From a checkpoint of a small image classifier: arch coatnet, 45211 training examples.
Rows from block 4, named by matrix and row number. Each number is 128 + 32 x the weight over its row's rms, rounded and kept within 0 to 255. All counts start at 0. Numbers have three digits each. After the name is the row's rms in percent of the matrix's.
# convs0: expand pointwise conv (model.blocks.4.convs.0.weight, 768x192x1x1), inputs 0-191
convs0.326 109:116128128128128128128181128052128145097128128128128073130133128102143180063068103128162093081139091128128128133162128116121132177128170128043128128128128125077112150155068128030128128152064165102095178105128114128115078128128128150133158175128147169128147123128128074128196234128128128128123128128111092128128128128128096128159128128099124172128128128128147229128128128128188057089174110128130155128140214128102153104128157092128128152157112128080139153090128227101091121109166128128172115097151128165091010128128099128128148128209165128143111128128090128128128080122128138091
convs0.327 091:144128199067065128158133045148208165155107130128189128113128185128128128116128171217119128069128128128128128128101128110128128118106128128128170128161128128128128100073110158128128084128128128129168128128128164093100111128150128094128126122128109070128128085097128128128128061221147128128128127128128128128128128128128221128158148119185128128128122102088155047128128128128094146082255099180084133128128128128121128128115128110128040084041128066128128128045174128128128000128164101125148128146128128128094087128096162093128128128095128134110116128128128128134128131143110140128
convs0.328 071:128128128128128162128128128128141128128045104146128128128077086128128128128128128128128060128097089128128134097128230128128128128128178175070161128054128060128128085100128128128096128128128128138156166128128128128128128128054128128111140128128128128128233128128128144159148128105227133128174112128223156128128128128128128128128123143128186160128128128128128128113128128128072128170170128119128128128128128122156255099128128128128022062128128128115030128128128128166128086095128102128128133081128094131117255065052094106108128128128179128128128128128128128159098131128126131128
convs0.329 095:128149152183199128085106084128128128071113125097153155128168068082128100128148128128139128225128123157128142181128152155128097128113077162146128123175198128128083128128070128128097116095128128128149090097155128128128126166128177148136191091128120051128128128138128128128141107128069128133078091171133128098129128125086151128128184146128158178095188077128128127128166176123128128095103128154150128128128133128108140128128170128066128173111118102128128116128000128182196128164162175085041128128072127128128061111128128128080128117181119128128206123153161152128128140174203128128
convs0.330 100:135134128128128133128172147146125067128096186128136025128108220128128132128128138087088128107117128083128128128128128128128126145105053128100128145128120128147107230128163128196128128128107128114039128128128128128165125099128175063066128128128128128040128128092128163090128131128128128128128186111097221128128128128128142128163089128128128106128145192112133089128118128126071079140128128175128022138128183128089092128189100172084128126101149128128128166128156128151144140191128128128085144000128128128128128128151076087128140128128160128065112096128128128168128114128189126128
convs0.331 065:122051215128128128142095128128128101123117128128191128123130131128128128128090107105148128148178128122106118072131099087075063128027155128128115128109157128149128132028106090117128128128150128156128128121128128164065128170128128128128137088122128178125172128132128124128128128147162139120072147138128144128128119128053116151150000142085128139167128128211128128128128113110106128128124128128151128128128128128128128128200128128190133128143128128224119077128192076128121150120128224128128128128128128140183163128152128128128128166223223157128100128128128128128128128094138160128
convs0.332 102:128124128128049216173160128151130151128128066165137128128081069060141128128128128128116172134128099128128118128100128161128145128128128107128120089128128128128190128163128087128128128135128128128048073128052128128128035130112128128114000198116128128128128128122128128084128043128128199128126128128113128128128148145195161128128142167050071158132128121189128128128128128147196084123078128128128128112128128128128075155135061134128128119154128128104120128068128146035128128185091128128088117128174128115142128176166128141186133128128222128102128128128120128098105128128079128128
convs0.333 082:128128128091114231128128128128128128095128128140128192107144128160128128218148128129128135128128128128128128128128179134162015188128128177128081128128128190118148169128128147128128128063128128128050128209097128128118128149091136214128128128024128128128141128128101121115128126128128128202128122128128152088112120140070108128128133066128128128128128128121128128183034162128116128128067104171128128128096156106158128179106128128078128166160128107197128128128066128128128128128017128101128128128140128128128089094159128128107128114128208107072128133128054227121108128128130128144
convs0.334 192:141128122128142128160128128147179122093065123112163194111233100187128128172128175128128136056092137083079140102128038087110089161128132193129119200111086168128128106128065128136128128185130175125128094128128157040128106127134124166189155128050128144218128128098189172080184084138128087112153151120092084128128161072156185101128139145157128128127111128072137131045154128180128173128158128149088128136161101128133135128102128128128128128128150110126127147134128087128183128154120151128128128125128082129146140108128164128186128128122118164139128112128044151127197128128154152100
convs0.335 043:128128222128216128128128128128128075128128121078128166128248128117128122230058128128117140128128128128128128195128165113128128128083128128128128128128128186198128128125128118128128128128128128128128128128128128128128128128128103053128128128128128120229073128164211154128164128128128128128128128128128128128128128236128106048128093128128128128128128128128128200128128128143055128128128128102128128128182128128128028128245128146128126128252128138128128128125128060128128128128128128128128128128128105128141128158128128210128128127095128128151128040136141128150128128128128141128
convs0.336 027:128128069128128106071128105102174128128135156213128099128105128128128128128128128128128154160128128128124120128164201117128000093111128145122128128255077128128088149147128128175128076033128128159128164128128128084128128105128128128128108128092128041188128128128128144090128128093182128128128173123128128128128145162128128128123128170128087111217128180128111044131128145128128119128128160128128177156078128170128128128128128128185115119128128128128128149128128128128131128018128128128147128172128128128128128139128128128128166128092128086222044128128128128128175154032172128128
convs0.337 147:128241128196128149128128064179128161150128128096041130128161128128182095186128178113128136039093128128107132138095128128147128128128128130128128128128046125186128147132122116166128041197135128128143080139128069113128093133122101128131054128128104128134128095119128128128066128128139218099156128128080171128193128160128171129128090152132128128128106128128128128119160128128126128192178176072107143128128105128183128127153154062060086128128107139128186122149082129128128117179128134138070128044167118131106128128168071125128128222145150122131128128136105103128098072128139128096
convs0.338 132:157128091132128086128212100128114194088155128153070128128148123083128128128119191128128145128107128127204128128054128078136128128131134140147158088155128159128128128101128128128128082106050138128128094135128181099128128096140165041235128128097042179135158128128154128128128161128128076093124128128174111144153066168215128128161128144084128096128095164114128128188122095104061124128064128133156128128167130128067128164067135128140056128129128137128128128128128067128105128128128108128089096128128078122128184128072162158128128091128128148135068162128137142128133068195089062079
convs0.339 194:111076117140117133198061128128076151128128134117140128101148177173128104128128180148135070128128141124055072108128115128128128119128141101128128052141149158138100128175195128128186211164128093128132128118225126128180101112107101146087170128150076146176068128188128128111101128128128154136132128139079144128128128128088165134102137128128134132162094187100052128116126128128112120146127123118123128202128064128088077153167128128119058104147128159128066167172181128136119181162189128043101128114060128122171136128128127057140131115128168141128128079068125119074128128150180128079
convs0.340 065:138119071128051122128128106128128128128132128128130166128128128005057133098236176115128128128128128128128106128112131128155170128209146079111157128128150128128128128128128072128128128099100105040149128128128128128128181030128122128154128128128128134128067128106055169128128162114128138184028128128121177158128128128128136142128128128128040146128128096128128128128134128128175128128182128128153166128128139170128201135137128128058185128128128231095078128128128128141128122128032167128084128125128128128128123116041133128187128128128078128128128128074073128128128091128128128132
convs0.341 117:128107128128144155166130142128144183128128128128128128128128139112128184128161097082128096141128128128149138112128128128128179165008185128154166128128226128105108167160128055019120180128084128128119140115128128131147128099170128164128138179128149128128031128161071128141128144123092128128128139055147128128149107128128128062022128134128128128140128108128101128128128020174114143128151099128128118128126128094124128165128137098128131128147128104125128128128124117128128128128179128128004128157023192128128128120215128120128128113102128128128128058128085132121201132128128128118
convs0.342 115:128139059128101126100128128129128128100119126143128128128128123197128089128128122209069055151128128171128151128194128128063125128128202073128156128128144132136128123035134126123109066128128143128155119128136128166056152124128128127207130132128128128164128167128055128159128128146155191083128110128121110123056128128128128128087128255158155128104128128085128138128077128125128122128096072128128128128128128189128128108131128128065128128128137217128128133128100108189128128093128128099128128042041128105128159128122174115082048128128241114128106128134162128128128071128128128128
convs0.343 101:138195091122128186128128128128129128128118094128128128128128072128128128188128153128068128156128128153128128137128088031118086125128128128128128131135082051128187128167088147128128228128128128128125128160128123160154127117134128078114191128128128195128139126128128128128201128074200073128159128128107128128128174074128128128105088111128128167128128128128128128128093123128031150119128128194128128117130209120205232128128142128128128141111063128152138128128128070119106111111110128128095128128165177128228128128117128218104172020098128128123127118172128128128156167178129128128
convs0.344 139:096084204185128128079006142128128128128128134128079128147153128128162128170128128187159128157077128128083076084128195128128115048128118149128163128128135168097138128112128182128121128114128128128128133092089128128175170151081044200093077122102128152197128085090061128128100130200114129188125134149128105128128165174128143095106128171150183128128128128105094171128128128166127162128128128128143102139065128087128128128128128113084172125128138026184083136128115128128138128128128105088128128128095128059084128128128128128142155177156128098197106120112128134128128182194204131128
convs0.345 029:128128162128128128128128128155128128088128128118128255222172128121128128166128128115128128103128075128126128128094158102128128128128145128159128128128176128128128128128128128128128255128128131128183115128128179080096106115128115128128179128128215128128112203128128104128128128128149128128128180130162128128128128128128128128128099046062134128128128128128128128135128128128128036118128084146128128128008128071161123128128128128128190128105128073128013128128128070128128128128128145128128194128128077134084128115128128106131128128128095114128128038087161172128128128128128128128
convs0.346 118:128204128128105176155021071128128155128106128061132008168207072106128128128128077108128128106128128134128128128128128122128128128128128077128128172128142179101128128159128153128121128152070087128166079128128057128128128131171091128128156254128128128176128128128128113128206128122126131128136215128102128128074086125128128092128145066128172128125128128128128128136166130128172128128173132106060122128147109162128128145128128104051128128128128139128128128114111128116086128182094128128128128130173097128128194097107128128188128128115128050116180128128160057128117128158128186050
convs0.347 118:065064108111133144107071128068128128128128128108128118164128128203128128136128165128157220159128139161062169103128152128128106164128113128128135128115128128153168128170074067128128164128057115128160080128077128167128137094082080041128173137128128090128080128082128174128133139128128044172128136213128128128062106128128128128151121128128096128129196131128128181050128077128130093137128128161128180082128113146128118128129128128114128128109216199128128123177087126184128141128128135142189099170145052161185154128130171128128127112129090100141164128184188158128125133128077099112
convs0.348 075:128128184160103128128138204128189130156128128054000099151150128133128128096128128112128128071174087128175104113136152107130128131143084128178169128128063145109065128110116128128128128077128074128150128134128082128128174128128094128128107128099128066165128163128128182111128143128128128128200128128103122112128128128128128128128193128128133128128114128112173120215128128211146128128128128128094128128128129159103128128093128128128128117128199128128055082128084169110128128128105144143037123126197070074128050097160150128128128128045128119128102059222155058128144128128104128146
convs0.349 041:128112097128128128128059199000128128116099011213128092128128128128070128137117128254128128193128128095128101195106128128128093085085121111165220158131128133128128119128128128071130128128165128128128182128144128128128128128145128187128000109128128128128128128128107128128128104090128110128069143114128123128128106128128128128128128128128158129128128128048128128128128128128133220128128128144128128128128128128128166128221128108128128125128077128128105128128128051128080086128128128128128128052128128128128122128105128128128128166128128084128128060128151128170105128128128108070
convs0.350 022:128128128128128128128128128253128128128128128128128128200128128128177128128128128128128128151128128128128128076128128128128128128044128128109128128128128174008128128128128128128128157158128128128128128128066128128085208230128128128152128128128128128224103163128128128128158128128128128069128128128128128128128048128128128128128128128128128003136128128128128128139000128179128128128128128076128128128128128148128103202128128128128128029205101128000128128128128128128128128128128128128128176128105089128166128174128128089128128128128130128128128100059128128131106128128128128128
convs0.351 028:128053128152128128128128128128128128128128128170128128128128128162128128128128128128126098128128128128128127128128128128128198128089128128128128128128128119128174128128128128128128128128128128131115128140128128142067128128169213128128022128128128128189019107084128069185169041114109187119128128128128128128046094041138128128052119128128128072128158128236128128128162000128128091193128128128128038128128128155172128128128128128128074035128128109128128128128128128128124128128128128128070128130143128128128128128128251128128128208128128128128128128128128128128070128182128128113
convs0.352 124:176128128130133128128092166128092086128128128083128128149221128190053152128063150128128156128128128143142128124135077128160078200128167128128163131110130077126128139128145128128209128152128128128091147128128072066128125128128128128159128190128128162128101107128166153128126093128207128164128244128179128135203147124128163128128128128186141128135128131160103143099128128128152128128089128214134128085128128128155128165182101158097133147140128128135157232181128128098024128128154128128128144128128186064128165083091128128128128122128050162128128128119128128151182128134194175061
convs0.353 045:165099128128128111112128128190128012128081128128128115128128128128128128128211180153191128134128131128128128128139128128128128128128128128128128132128128128156128127014128128077128094115128128043087128128081128165128128128139110128128128093170128063128128128128190128128128128128128128142128128128128128128128128128128068128128128194128128128042128128115128076128193125133128128086211164128128128128128128128088128207092128000128128128128128125114128116025175128128045079075082128097128138066128245128128128066128128178128128128128124128099139128128128155128128128128128128128
convs0.354 045:128034128128128128128128128128128128128128098184128128128128082064128128181195110055128128128128128128102128128128128045128128128128128128128128245128049171128128128125128128128128128128128156128167128128128128128198071128120128098000099128094128128199017128128128128090128128128128128128101056128115128128128128128128128087128104128133128128128144128128008128167153128128128128128128128128158128105128128128146076128128174128128128161128128141128128128128099128128128128128128112128128128128128120167128128013128128128128120128128128128150128128047226128128128156128128185128
convs0.355 028:128128221128155098058128164049128073128156128128128128089181128128128127128128128128128128128128128054128128128128128169017128085128128108136128128140128128044128208128128128128128128128128128128133128128128128128128128136128128128128128128148094128128083128128128074079128128128128128128128128128128128128021128128188128128255168128128187128128128128128128128128178123128172221188128128101128136205181128045072128167128089128128148128074085128128130128128128099128128128128128128128050128128128074128092218128128128128128128128128128128183064128073128094204128128128128128069
convs0.356 041:128128128128149047128128178128128108128128076128128128203128128128143128128128096202202048128128113128128128113128128137128251128128055128128130128154128128147128128192128191128128128128225187128128128191128128135128181128128101128121169128101138128128128205154128151245128128128128128128128128201128062035074128178007118128128128128128128128079128138128128128128128150094128110141128128128128083119128128189128175128125128177093128128128096128156128128128103128128128244112095128094128128128121092128128128128128163128128128128128128128128128128157100128128125128128184202128
convs0.357 067:128128031117110128128101147128128128190199128128128200128128099128128128128124128155128158128140136097072102128128128150078128128170128128128152128128128128142076128124128128108128055128211128083121128060048128128128128128128221183128128128173183128226128128209136131128128128182165098114128128128212128166128176128128128128168170106086144128128132128128128128192128128102054128128128179128166128128128161128048128128128186110080128128080107128075128177150011147096128115128128121169128128128128128108128128175128163128128128105128048128128128128128128128060128131167128200128
convs0.358 105:128071080140128141188154164172128128128128135128149128099128128128128100115131128175149128128128128128076128128128141128128181128210128046128128133111128094132079168118128128128138165128151084128128117128128191128216078128183128128127175128128128128128144071128145065163173203202025128210186128166136219128139128128128145128128223196057128097128128128093128128131152128054128128128144133162128072161128092128070128149128119128058128128128128128144128133128128106128128144200175123128128128128128128128168137128155109128090209128114128234128128108128128128128073128128128128127
convs0.359 032:128128120128128128128128128128128128128128052128128020128128128128128128128128171128128128128128197172128128128128212215128128128206128128128128128128122093128128153128230128128160128128128155134114128128128128128128128128128128128128128128058128051128128111128128128141128112081128128128156097184128128128128149128128198228182118168186128051128065128128230128128099128141111128128128128128128064101128060128104128128128069053128128128077128165128128101128128128000128203128128128128157128237184128128072128128128128128160128128128128128128133128128128184128128109128084128128
convs0.360 048:128128128128128047212128103087128087128132128132128128128128183146128128185095203128128128135128033128175128113190128128128178179128128065128128159209158128152128068128213128128117060128128128128128120128128128128128000168128126128128241172128128128110128128189069110052098128169128128128128155128089128162128128128131125128128096135081155198128128128128128146128156150128128058128128128128128128194070128128102128128128153128128149128118089128128128128141128130186140128177189151128128146128128128128128128128128128124194128128128057128128224128128128128128128128128128128128
convs0.361 068:128156128128128128128117128128134088121128128128128128128150128086158128128128104128128222200121128132109128255147128128126128128128128128128194128128156143128128161165128128128128038128061128128128144128085171161128174156181128128123128203167104128128004094128128177128128161128073128118188128128208122066128128128140194128128128183128128128059128128128128189054128133168128105188128186128128128128235128109130062128128128128089128108132128089128146128128170098128083146128128137128091144128147128137196128128145128139128083128092128158144165128128068128166169184128128133128
convs0.362 096:128128222132128128128128069189128128201199128128144128102128124181128172128128128096074128163128176128128128159144128093150128128128128128221127054149181128128074128128128128181128128189128128128128112128128128073128128128128222128130128190178128073181156040128128224128146128128046128191128058128128069128169128128128144146106128160128157128169135103139128128061191128086044165065128167128128154128128128128093128128063128121128153165157151128128128128128128128128131128098128128194109128107134128128118191128128128128128057123108128079128128143103128191082128128128128128128
convs0.363 035:128182123128190208092128128128128128128128153169128128227128054127129128128115128128128196055128162128114128253128128227153128128098128046181128128031128128128128128180172128115128128128128128128192128128155128162175077128208128128128138056128128128135128046128095128128128128128128128128128128096128128127128128099128064128128128128134164121128128128180128128128128128128114148068117210128128128166089143128128128128128128128171128157128128128128128128059128142128128128128128213128240078128128128128128170128176128128128011128149128127127128128128128128128128128128128128128
convs0.364 095:112178077128128067128130128128152128177119128083030115104128073128141153128094157089128130221128101163181108128127087159197128124053132215107128128128128148128128144100077128128128130145160048128128128143128061151186128108107128128144093152050128128088128139103151128128091160168128119128135125094162128164105128174117217054103128128128200172100116054128128090128128095128128130175120128087128128150128064128128144147242146128104128130128173128128128128128128116128131150138128116128128120128128128044087128202131128128128098182128128143128149128128125168128128047128192128128
convs0.365 079:128128128038101083128110128133078128137128128202152106128196158128128097128126128134129128131128128128192128128208128146128154128147128128128164174128128153137128143080153128128134128144128128128103128097144022128128128128207115178128095128179162128128128215176138128103128164128138128128128128128128076128128050089155128128096183036068128128128120128128128128059112114128173098071096128128111128128128128128128128090128128128166198128152128134119123128158155128128175128128039128128143128128128084195058154130092101168128102128109128194128253036121080146128128158128128179115
convs0.366 069:128119128176128128128128128082170128095128128089128128128128128128128128128128128134128128131128128128076128144128128105128128128128128128113148128128090236128128128128128128174128128123128128108128128128128159128184128172063101128000177146128128128195187221128128082128128123128157128128128108128128111128091128128034138127057136128099067090127128114132128173128128128128128128128128158128174128112128128128128128128128128128057186061128128181128114128128128128128110128165128128108155128176128236147128128128128128006161128128128184125128128128071245107128128206128128157125
convs0.367 114:125128171151128128128150093084128128128073161126207168112135128128128128200128149128148128079128138128073111128107149140128119128128128128128128128128128128060128180128128108128120131128128107186128159213080041128118128128118128128130128131112169112077128195128001157078165219128088182119186128180242128171128128139093148189088128125128062128141128198130143079099170128128148128128117137100061128193176116128128133131128142128128128078128128128072128073151128161128150147129064128077091107117179094150154128128103128128128128128128128128116162128128128128128175128128128177050
convs0.368 161:128066161075109128128114128128158073128086104128154071128187161128088128132118128103152128128128097091128150127163124111128128128146138128117128100187120169115158128128128134128128033076189162109116177128133128195156128221069129119103128128100192128128128109191185139090127052189045128095103126165091215128150127128157128085128084128103128212120128128128116119128185077128108095062123164128089150185068143181094164096128134128051111128128116128149173112145097136131128115128120128128128141120121113174128128074088092208108132128189133115128135149128143128113105120168191126128
convs0.369 106:066086108128125128128094128126110158061128128155094128128110128128143191128134176102143128128128128128099128154128170128128128132128128128115145128128159125128128237074128077128180118183128128207191097155170128128128128183128128236128128159171128086135128128110122000093142128135128128068100128128044161128111128099139184044128158067151128128109210125113128091164092133082089138128128091130128109128138128105154128062128176128128195111128128128101103169128125128119191098162128145128153128166128128128128131128064091128128101128128215157099157128121128129097142169114156095128
convs0.370 125:128128128128114128108128128090047128075128128128128128154239076141128097120083209066102126060128105132089128128081095156105120128105079128088166105128093176128153128129128116128139105058114128114128128064147134199071152173128128128123128255131128128128081151065109137128128183128128114140128128185128169116056167127153208171106154119147128128128132128128128128128205136128115101191128128128129206125152151128032119128128063128128128128117128107128123128128128143128092128128113161111138060111128097073128128089128153128128128056099128127178128174071128138148128128128128128128
convs0.371 202:174160141070133128136128129126191128103143128145202128085177103129128106195128128161128127128130128163128128192120109128114049128128131105122128095155103128151128111128128128128128089106125109168129128159128128124067128121128128128128141132128128177141187128142171179107155128083086128158128128128074167128147125132128122128090099053135128128094112031128155072091220168106102128136072097128066094144049087210128149128128078087117182101128128077128100095128116128185128136128102101147088128171108147071203110128128140075128128184126025128072114128128051129170168128128128143089
convs0.372 095:154094145148111128128128142128173179128106229099128128148128228174133128128128170103098128128128128069128128128000128128142192122128128068128168128108149128128128128128128128090127128128217128126128221128128128128128128128128128082108128128128123140128085128128133128128128185128128128167161128128146136125043170128128128125160128128128158161095143146128237128128128128128084128123183074128128128128242128198104099128128143175128150128193128128164128113128075127128128035128128073122159128128128128217091127128128065128128128128128128101128154128085128128188130128128128157128
convs0.373 029:128128200128128178128128128128128128128128128128128128128128146128128128128128128128128128128128128123143128128128120128128170103050147128128128128227128128128128218128128137128128122033128128064128128128128128255128128128135128128128023128128128128128128128128128128115094039178052155128128128128218128128128128128128128128128128128128128128128127128081128128060128205128128178128083128128128117128128128128128128128128128128128128128128210128128128128128128128128128128128128133178128128128022128123128128128128128128128128128128128079128245128128000128043128128128128128128
convs0.374 110:126128141128098128194128105128079128128169128109125220128128128128138124126128098117128128111175192128128140137089120128162149152128090128128128098128128161149128136128128128035249128160083128120128128128178128091177088130066155097070098128064227131128128158106182128153104109160138128128238207194128128128128133128128103128128116128128078050177127128072128128167128084119128105124128128186151122138105194128174128128102108128128213159103128148128128128128174208123128081128074089128099128128128128128128156099167119231128156156128128170143122128128113128128128128137134128132
convs0.375 119:097128128104108082085094128062128128128128051083170128128128115131124093128106107128237128192128128128128147128138128128059128128163128128142119128134128137128098106173096128125087098153173159064128128114050160128128128137090109087128128129128128157132128115065128044128128128190128112155182128147105137176242123160057128094128128128168054126052129128128171170128174128128091112144128203128128121128128128128193169182105128177153191115179158128128128138123128083130096126113131179128093128153113119119168120128128084185191173128128128092128128128198104115177093070141144139128
convs0.376 184:128082060117058198128114172119128128058049122100121111175128128145163128135118093128129119165128128128128128113128130128148153128114182096066149128088128165146093104187128192159165096128128164124128128128168128109133183151095092110128152100138128128128128128206181136082128124107136113155128226128151167128180015094143128047141102166129121247096112100111075155128183128085149128128184128159128128151167191094131139165109128127128128152083120128122205144086151128128077130128110128118128070160132133090138128148074128128146122137146119128109128154124158150063087119147122138152
convs0.377 037:110128103128128128128128128128128146128128128118128239147128128128128128110132128128128207128128171128198122128128107179128172128128117128128128128128128000128128128128128128128135128128132128091128149200128169110128128128128128080024218128089119128105128128128128109168128150128058097128128128135184182128133198016128128128128255170080128128128021212128182128150128128108072128128128128083145128128091125128128128128077128128128109110056076128128128124128128128157128070128129128128128128128128091128128128128114086128131128128128128190060128128128128128128100128128156128074
convs0.378 081:152128128128128128086060128117128128128128128128128128128128086201217128128128128155128128128128146220128128124083183081122128154116128158117128128167213128117044128215128196128128176130109114101140128128128191172128055128089158168191130128129128128128128128115168128128128212127108131128128116128128128128128104128114128204128133199128128128121128128171054214128128128128228061128128128128122136128128128128128133128189128137128128107098081100128169158128128128128182170128128231128128043128168128128155128130128099094113084128128093128037128128128087128128128128098104175128
convs0.379 139:128094128148133182139011130112117094132128167138162128128105164067106128108128086111128148128096128134128102079128128128076171136080128128128128156144128101090128105077153128210096128128084066079135167051137124112139169137128128163090094145157070084175083156128066128138128089177129128128114102143139128128126128123111094123128091124128072161128098058128099104070128203128128205128137081128104121080091048089099047108093093124128128148143128089128121073128128182128128128128212128128143128128163149128129178188128128041118128071128128128148128128128205128127128128103128128086
convs0.380 070:128088128128128128121128128128128128088128128131149128205128128128128105128177131128128128125128128142128158128128128175128151128128131128187128128128098062128128133128128209091231128128127044119128128188129161111128128128128124128123131190018128128128160128127104149128235192128128128138114128128128182128128096091107103166191128128128128128128066128124078159128128128128128128205128105128128128095128171128128128173124128128135118104128128139128037115194128128128130128186185161044068113174128146201010128128130046128128154128135128107162152031104113128128083128148128128135
convs0.381 133:044128071128128172061024128169066128128115128128128155163128128128128128128091128159156128128128128158059128128150146128128193128128128059128128208102128174128071128108128128109090083128080128083107128165086110157128111062102184152128099154109126128086130131128128128182127124128092128101151143128128128128128128100174104128128128128189128128136128128128128187128085128128128150096128174161128128128157128128128128171119183176169177182128160128128155128113128208128179128128128185072125128107128246128182134066143128056124128128223128173128165128128147128128084160128128128211
convs0.382 050:128090128128128128128128085128128128112214128128128114128128128124064217128128117128128128128128073128128128084128128128127109128128128128128128128128109128192128187046014128128128128128128177069128128128128128026093128078053144128128144128051128128128128128128137128149128128128153128128069120208077128128128157128119128128128128210076152128128128128128128146128128000093185095191128128128153128234128105111128128077128145068131128075128123113128135128119107128144128128128128128128128128128128128128191128128128128167128128128132000128128128128175114128100128115128128128068
convs0.383 179:117160185128093156091152156120128098128146129149171128128074128199215128128128128122129185128140128151128196101125128081128128115133097114081142128128089092128119128128128128093098148161146137128045145187183128070102128143185128128128128146128118141128128128083100128176136185113128120081182180130128109128061128120088106128109128110192128087146066172143160128083045104118128159126075128093061125128120098090065133128128197194125150106166101076098128143128128134164200113144127094178185132137128128102128128128128192082174128128159109128113178107128145163239086128128086146140
convs0.384 082:128128128107116128101128128048128128173188128230128128128136128128128154128116198128104151128128128128128128128068157157145128193104128137231128128181083128128128156128120128112128128128077118224128076105128128128151079128128226128128128107102128128128151167081157128103087142201128128128128128141230128127128145128128128181056124142128122205128150128117128128128111112128167142128087118128086145128195128128165146074128128128090128128128067128043128137128128128156155128128139128049128128128128128207128146128128128128128128128203128118128085075128005128139132128107151182128
convs0.385 111:161128128118128080032159148128123128164142128102145095166115128104128091128127098120162153156128184097066128082128128128128128191152050131093128224200128149186117128113128128128073092114128179128115099178063138133165194128128152128134174163137082128132184105128187116051116128164128128128157130134128057184128130128128102128102112128155128064145128128137214128091116144054128128128128142150128182128128128128132159128170128128131128105081100126128130119128127182148195070128086128097128083207128114128128128128134137103128128128132134183169107093051118136198128128073136051128
convs0.386 063:057128128128128128064128128128128128128077142090128128128158128151128128196138113127163102128128128128085128134217205128072178086128128128128193128128136128160128128128128128246128128128128130128128128100128130192128128054072159109135085128128128128128163104128127128128128092086128128128173128128128118128198160139045128128128075128128128133070213198126128128128128128128128175151082143161180128128128128128128128180128128128081132052101194057093186183128128146128128128135111123131128105128128149128127097128070091128128128090128020128090128128156126183048141045159128128128
convs0.387 070:128128128133155221128128128102128128210128127151128026128128090143156136128128188095140128128140128128128109126123080128128162128128128128109076193118158128097128128134155128071180043128128128248078128128106128150128068128128185128128129128128128128146067147078128128128128128128128128198128104128135041128128242148128128128104128128175128128122186128128128119128128128104113128106128128128128133109128140128128125128109064128149189128128128136128128255128128128128102128128192128150147128128128128141026128102128164128128097128128128247128128159155128128128154128128128128192
convs0.388 111:059128137128128128128128182128128128123148128128165128128128128128128114108119128085128088128128041128128128111128128106112068128128146128128128117115000128128176128153101099104055128159225128123121128136128128135128161128128162128128128128128119105155128128128128128128186128116128128147183128162128107206211049128128128167106128128128166128128128092124237224128097128082128135128178128176074112115128172081124128049162171139154128109155128128097123128055058128128128128097128128155074055128128192128139128128118132128128128128128128023152157155128128128074084128119137128072
convs0.389 132:192128128184095101087128159128104128131145128128177162128144128128128124099134113128155124143048063129128128128128166187116128142077159091171128099093128128128113128128120113160099126128186153128128157128128112128133128128023222128169128135154082128157073103094204128103168128157128104124128128128128147115155113128153129128114128149071128128111098084109141128165121074128128143198060098153081168128127067209128082128128128105128192041111211109128113128183128128112109071128176128105162128214128112115136089128032093128077128091128128080128128116083186090128152115134150128128
convs0.390 097:182128128043029116170078108128128128128128128128128090128128105197128128128128128112128186128128208097063079145121100128128128128122127128096145113175128164139128128128113116125128128168156075033218098160128142128121164198079165138090128126098113128131206128128179128148083096091113111131167128128098095128128114156128128107153131162100128112072128111128128128128077148125096128154128137128128136128128144124128128128035195130128115078071106221128128114128074128128128152128115128128128154096128128058128128128029128053167128115108097134128064128128128084128126117128221098148
convs0.391 083:128128123232177128191128128102124153128128172144104184128165128167107089128128096128128128203128128055094128119127154196224128157128128128091118128132128164126128223126181060080110128128101105128128128140099072128128141176133128128169143094128122127128089128154128128114107128067128128128104128128158133161160051156128083125128128128157128153124132128128165128140128128128055128137121093128181042143128138128128255149192128128128075128107128128128145079128082239128128128128128193128158128128160136121177116128128128174194128128128128128109071128128128158173128124105125191128
convs0.392 099:128154128128120130128128172119131128128200128150128128007129128140159128128087128158128149128128191165181120170199104132176128128065128128165120097128142173179161060029086128157128101128133128128143128122128141128128134139128119153128128159126119128128187128122104092128128139128128116102097100128128128179070128128128128000128128145128128055162128149128073128162168128128155128129128089062115082128100152132128128128140125128128128152136128128038152071156116128128128128144108116128128167198148166049080133128128128128128141067128149092022183128147217120128128128128171134138
convs0.393 062:128128128192128152108128128128188141128183128128128128140128107128117134128128128128072128128130128150128128231133079128087025134128128128126163128128159128128178128128128128128148077128128101128152128128128043128150079179127128128128128165189128128239128128128128128116128137128128140172128128128165128128128128095128128099128128060148128191128129128128128128128128214220092128130133100077194120218161128128143113128128068155128118148105128128092128173128128238128098116128128109128128122128128128128172244128128128106128181112108128128186119128139128128066128077128126023190
convs0.394 171:153128128197128135213128128128128128171170128154052128175157090189162109128128050135128128128173149041141137128147161130128145128152061155128176128128255128128128088128104154119146106139128128153162149163128128142128122128197128099175128150128128128079150150128122212128075128115128123123134102105115177104128179077143134136128128128110128128128128123128126086064128162103128162152103128086203128123089128047135118116089128104128132128102128066126096128128128099178169128097128098100128152173155097106069133199181128146128196125128160147084154124195169175160128173096128178112
convs0.395 107:128128128147128053128128128069163141068166144117172128175099248111128128128128111128128128079139074154150130128141122157128131113128128128128128128128128128173049225137077128128128128183128128128195174128142128168128128117086128128159212156128128167227183157115140168145128128128102126128128150167172128147128128102128138176183155128011128155128128128175128128173205201202128133068141169133128128217124128128135128120128128128128177118128128101131128128128128128096128102128128140128167075065128173169128128070128128128128143088110126128128145128113188123128128108106185128153
convs0.396 095:181128096128098121128172246166128128128128128128128049132128128128099143108128128062128161102138104128128128128178128128128128128097191128090050128167128128061141128128120128128128128128128128128128128135090128153100193128211112071128128138093128128128128055044128182128157101187128203128128128128128223128128128128128128091137128128128112128123128125129128061128112050128128128087128128146128084128115182128093128144128128128128182210153128128128128128128152074128142115128128084107128153128128169096128162128128202076060128128088139169147114159177165128148178128221215152171
convs0.397 044:128128128128128128128128128175128128086128128128128117128128128128128128057128134068071137128099115128128111039106027070086051128128134128143131197134128117128128157128128227128128148128164128128062166128128128204128128128109128128094128128173128128128128128128128128149128147118128120128255128128092128128147106124128109112171015128138128128128128128128128100128128128162128158229085128182084133192128128149128128068128128128197128128128102128128128128128152128095128067100217128128129114100049128128130173050128128117092128128113089092170172128164128128128083128132206147128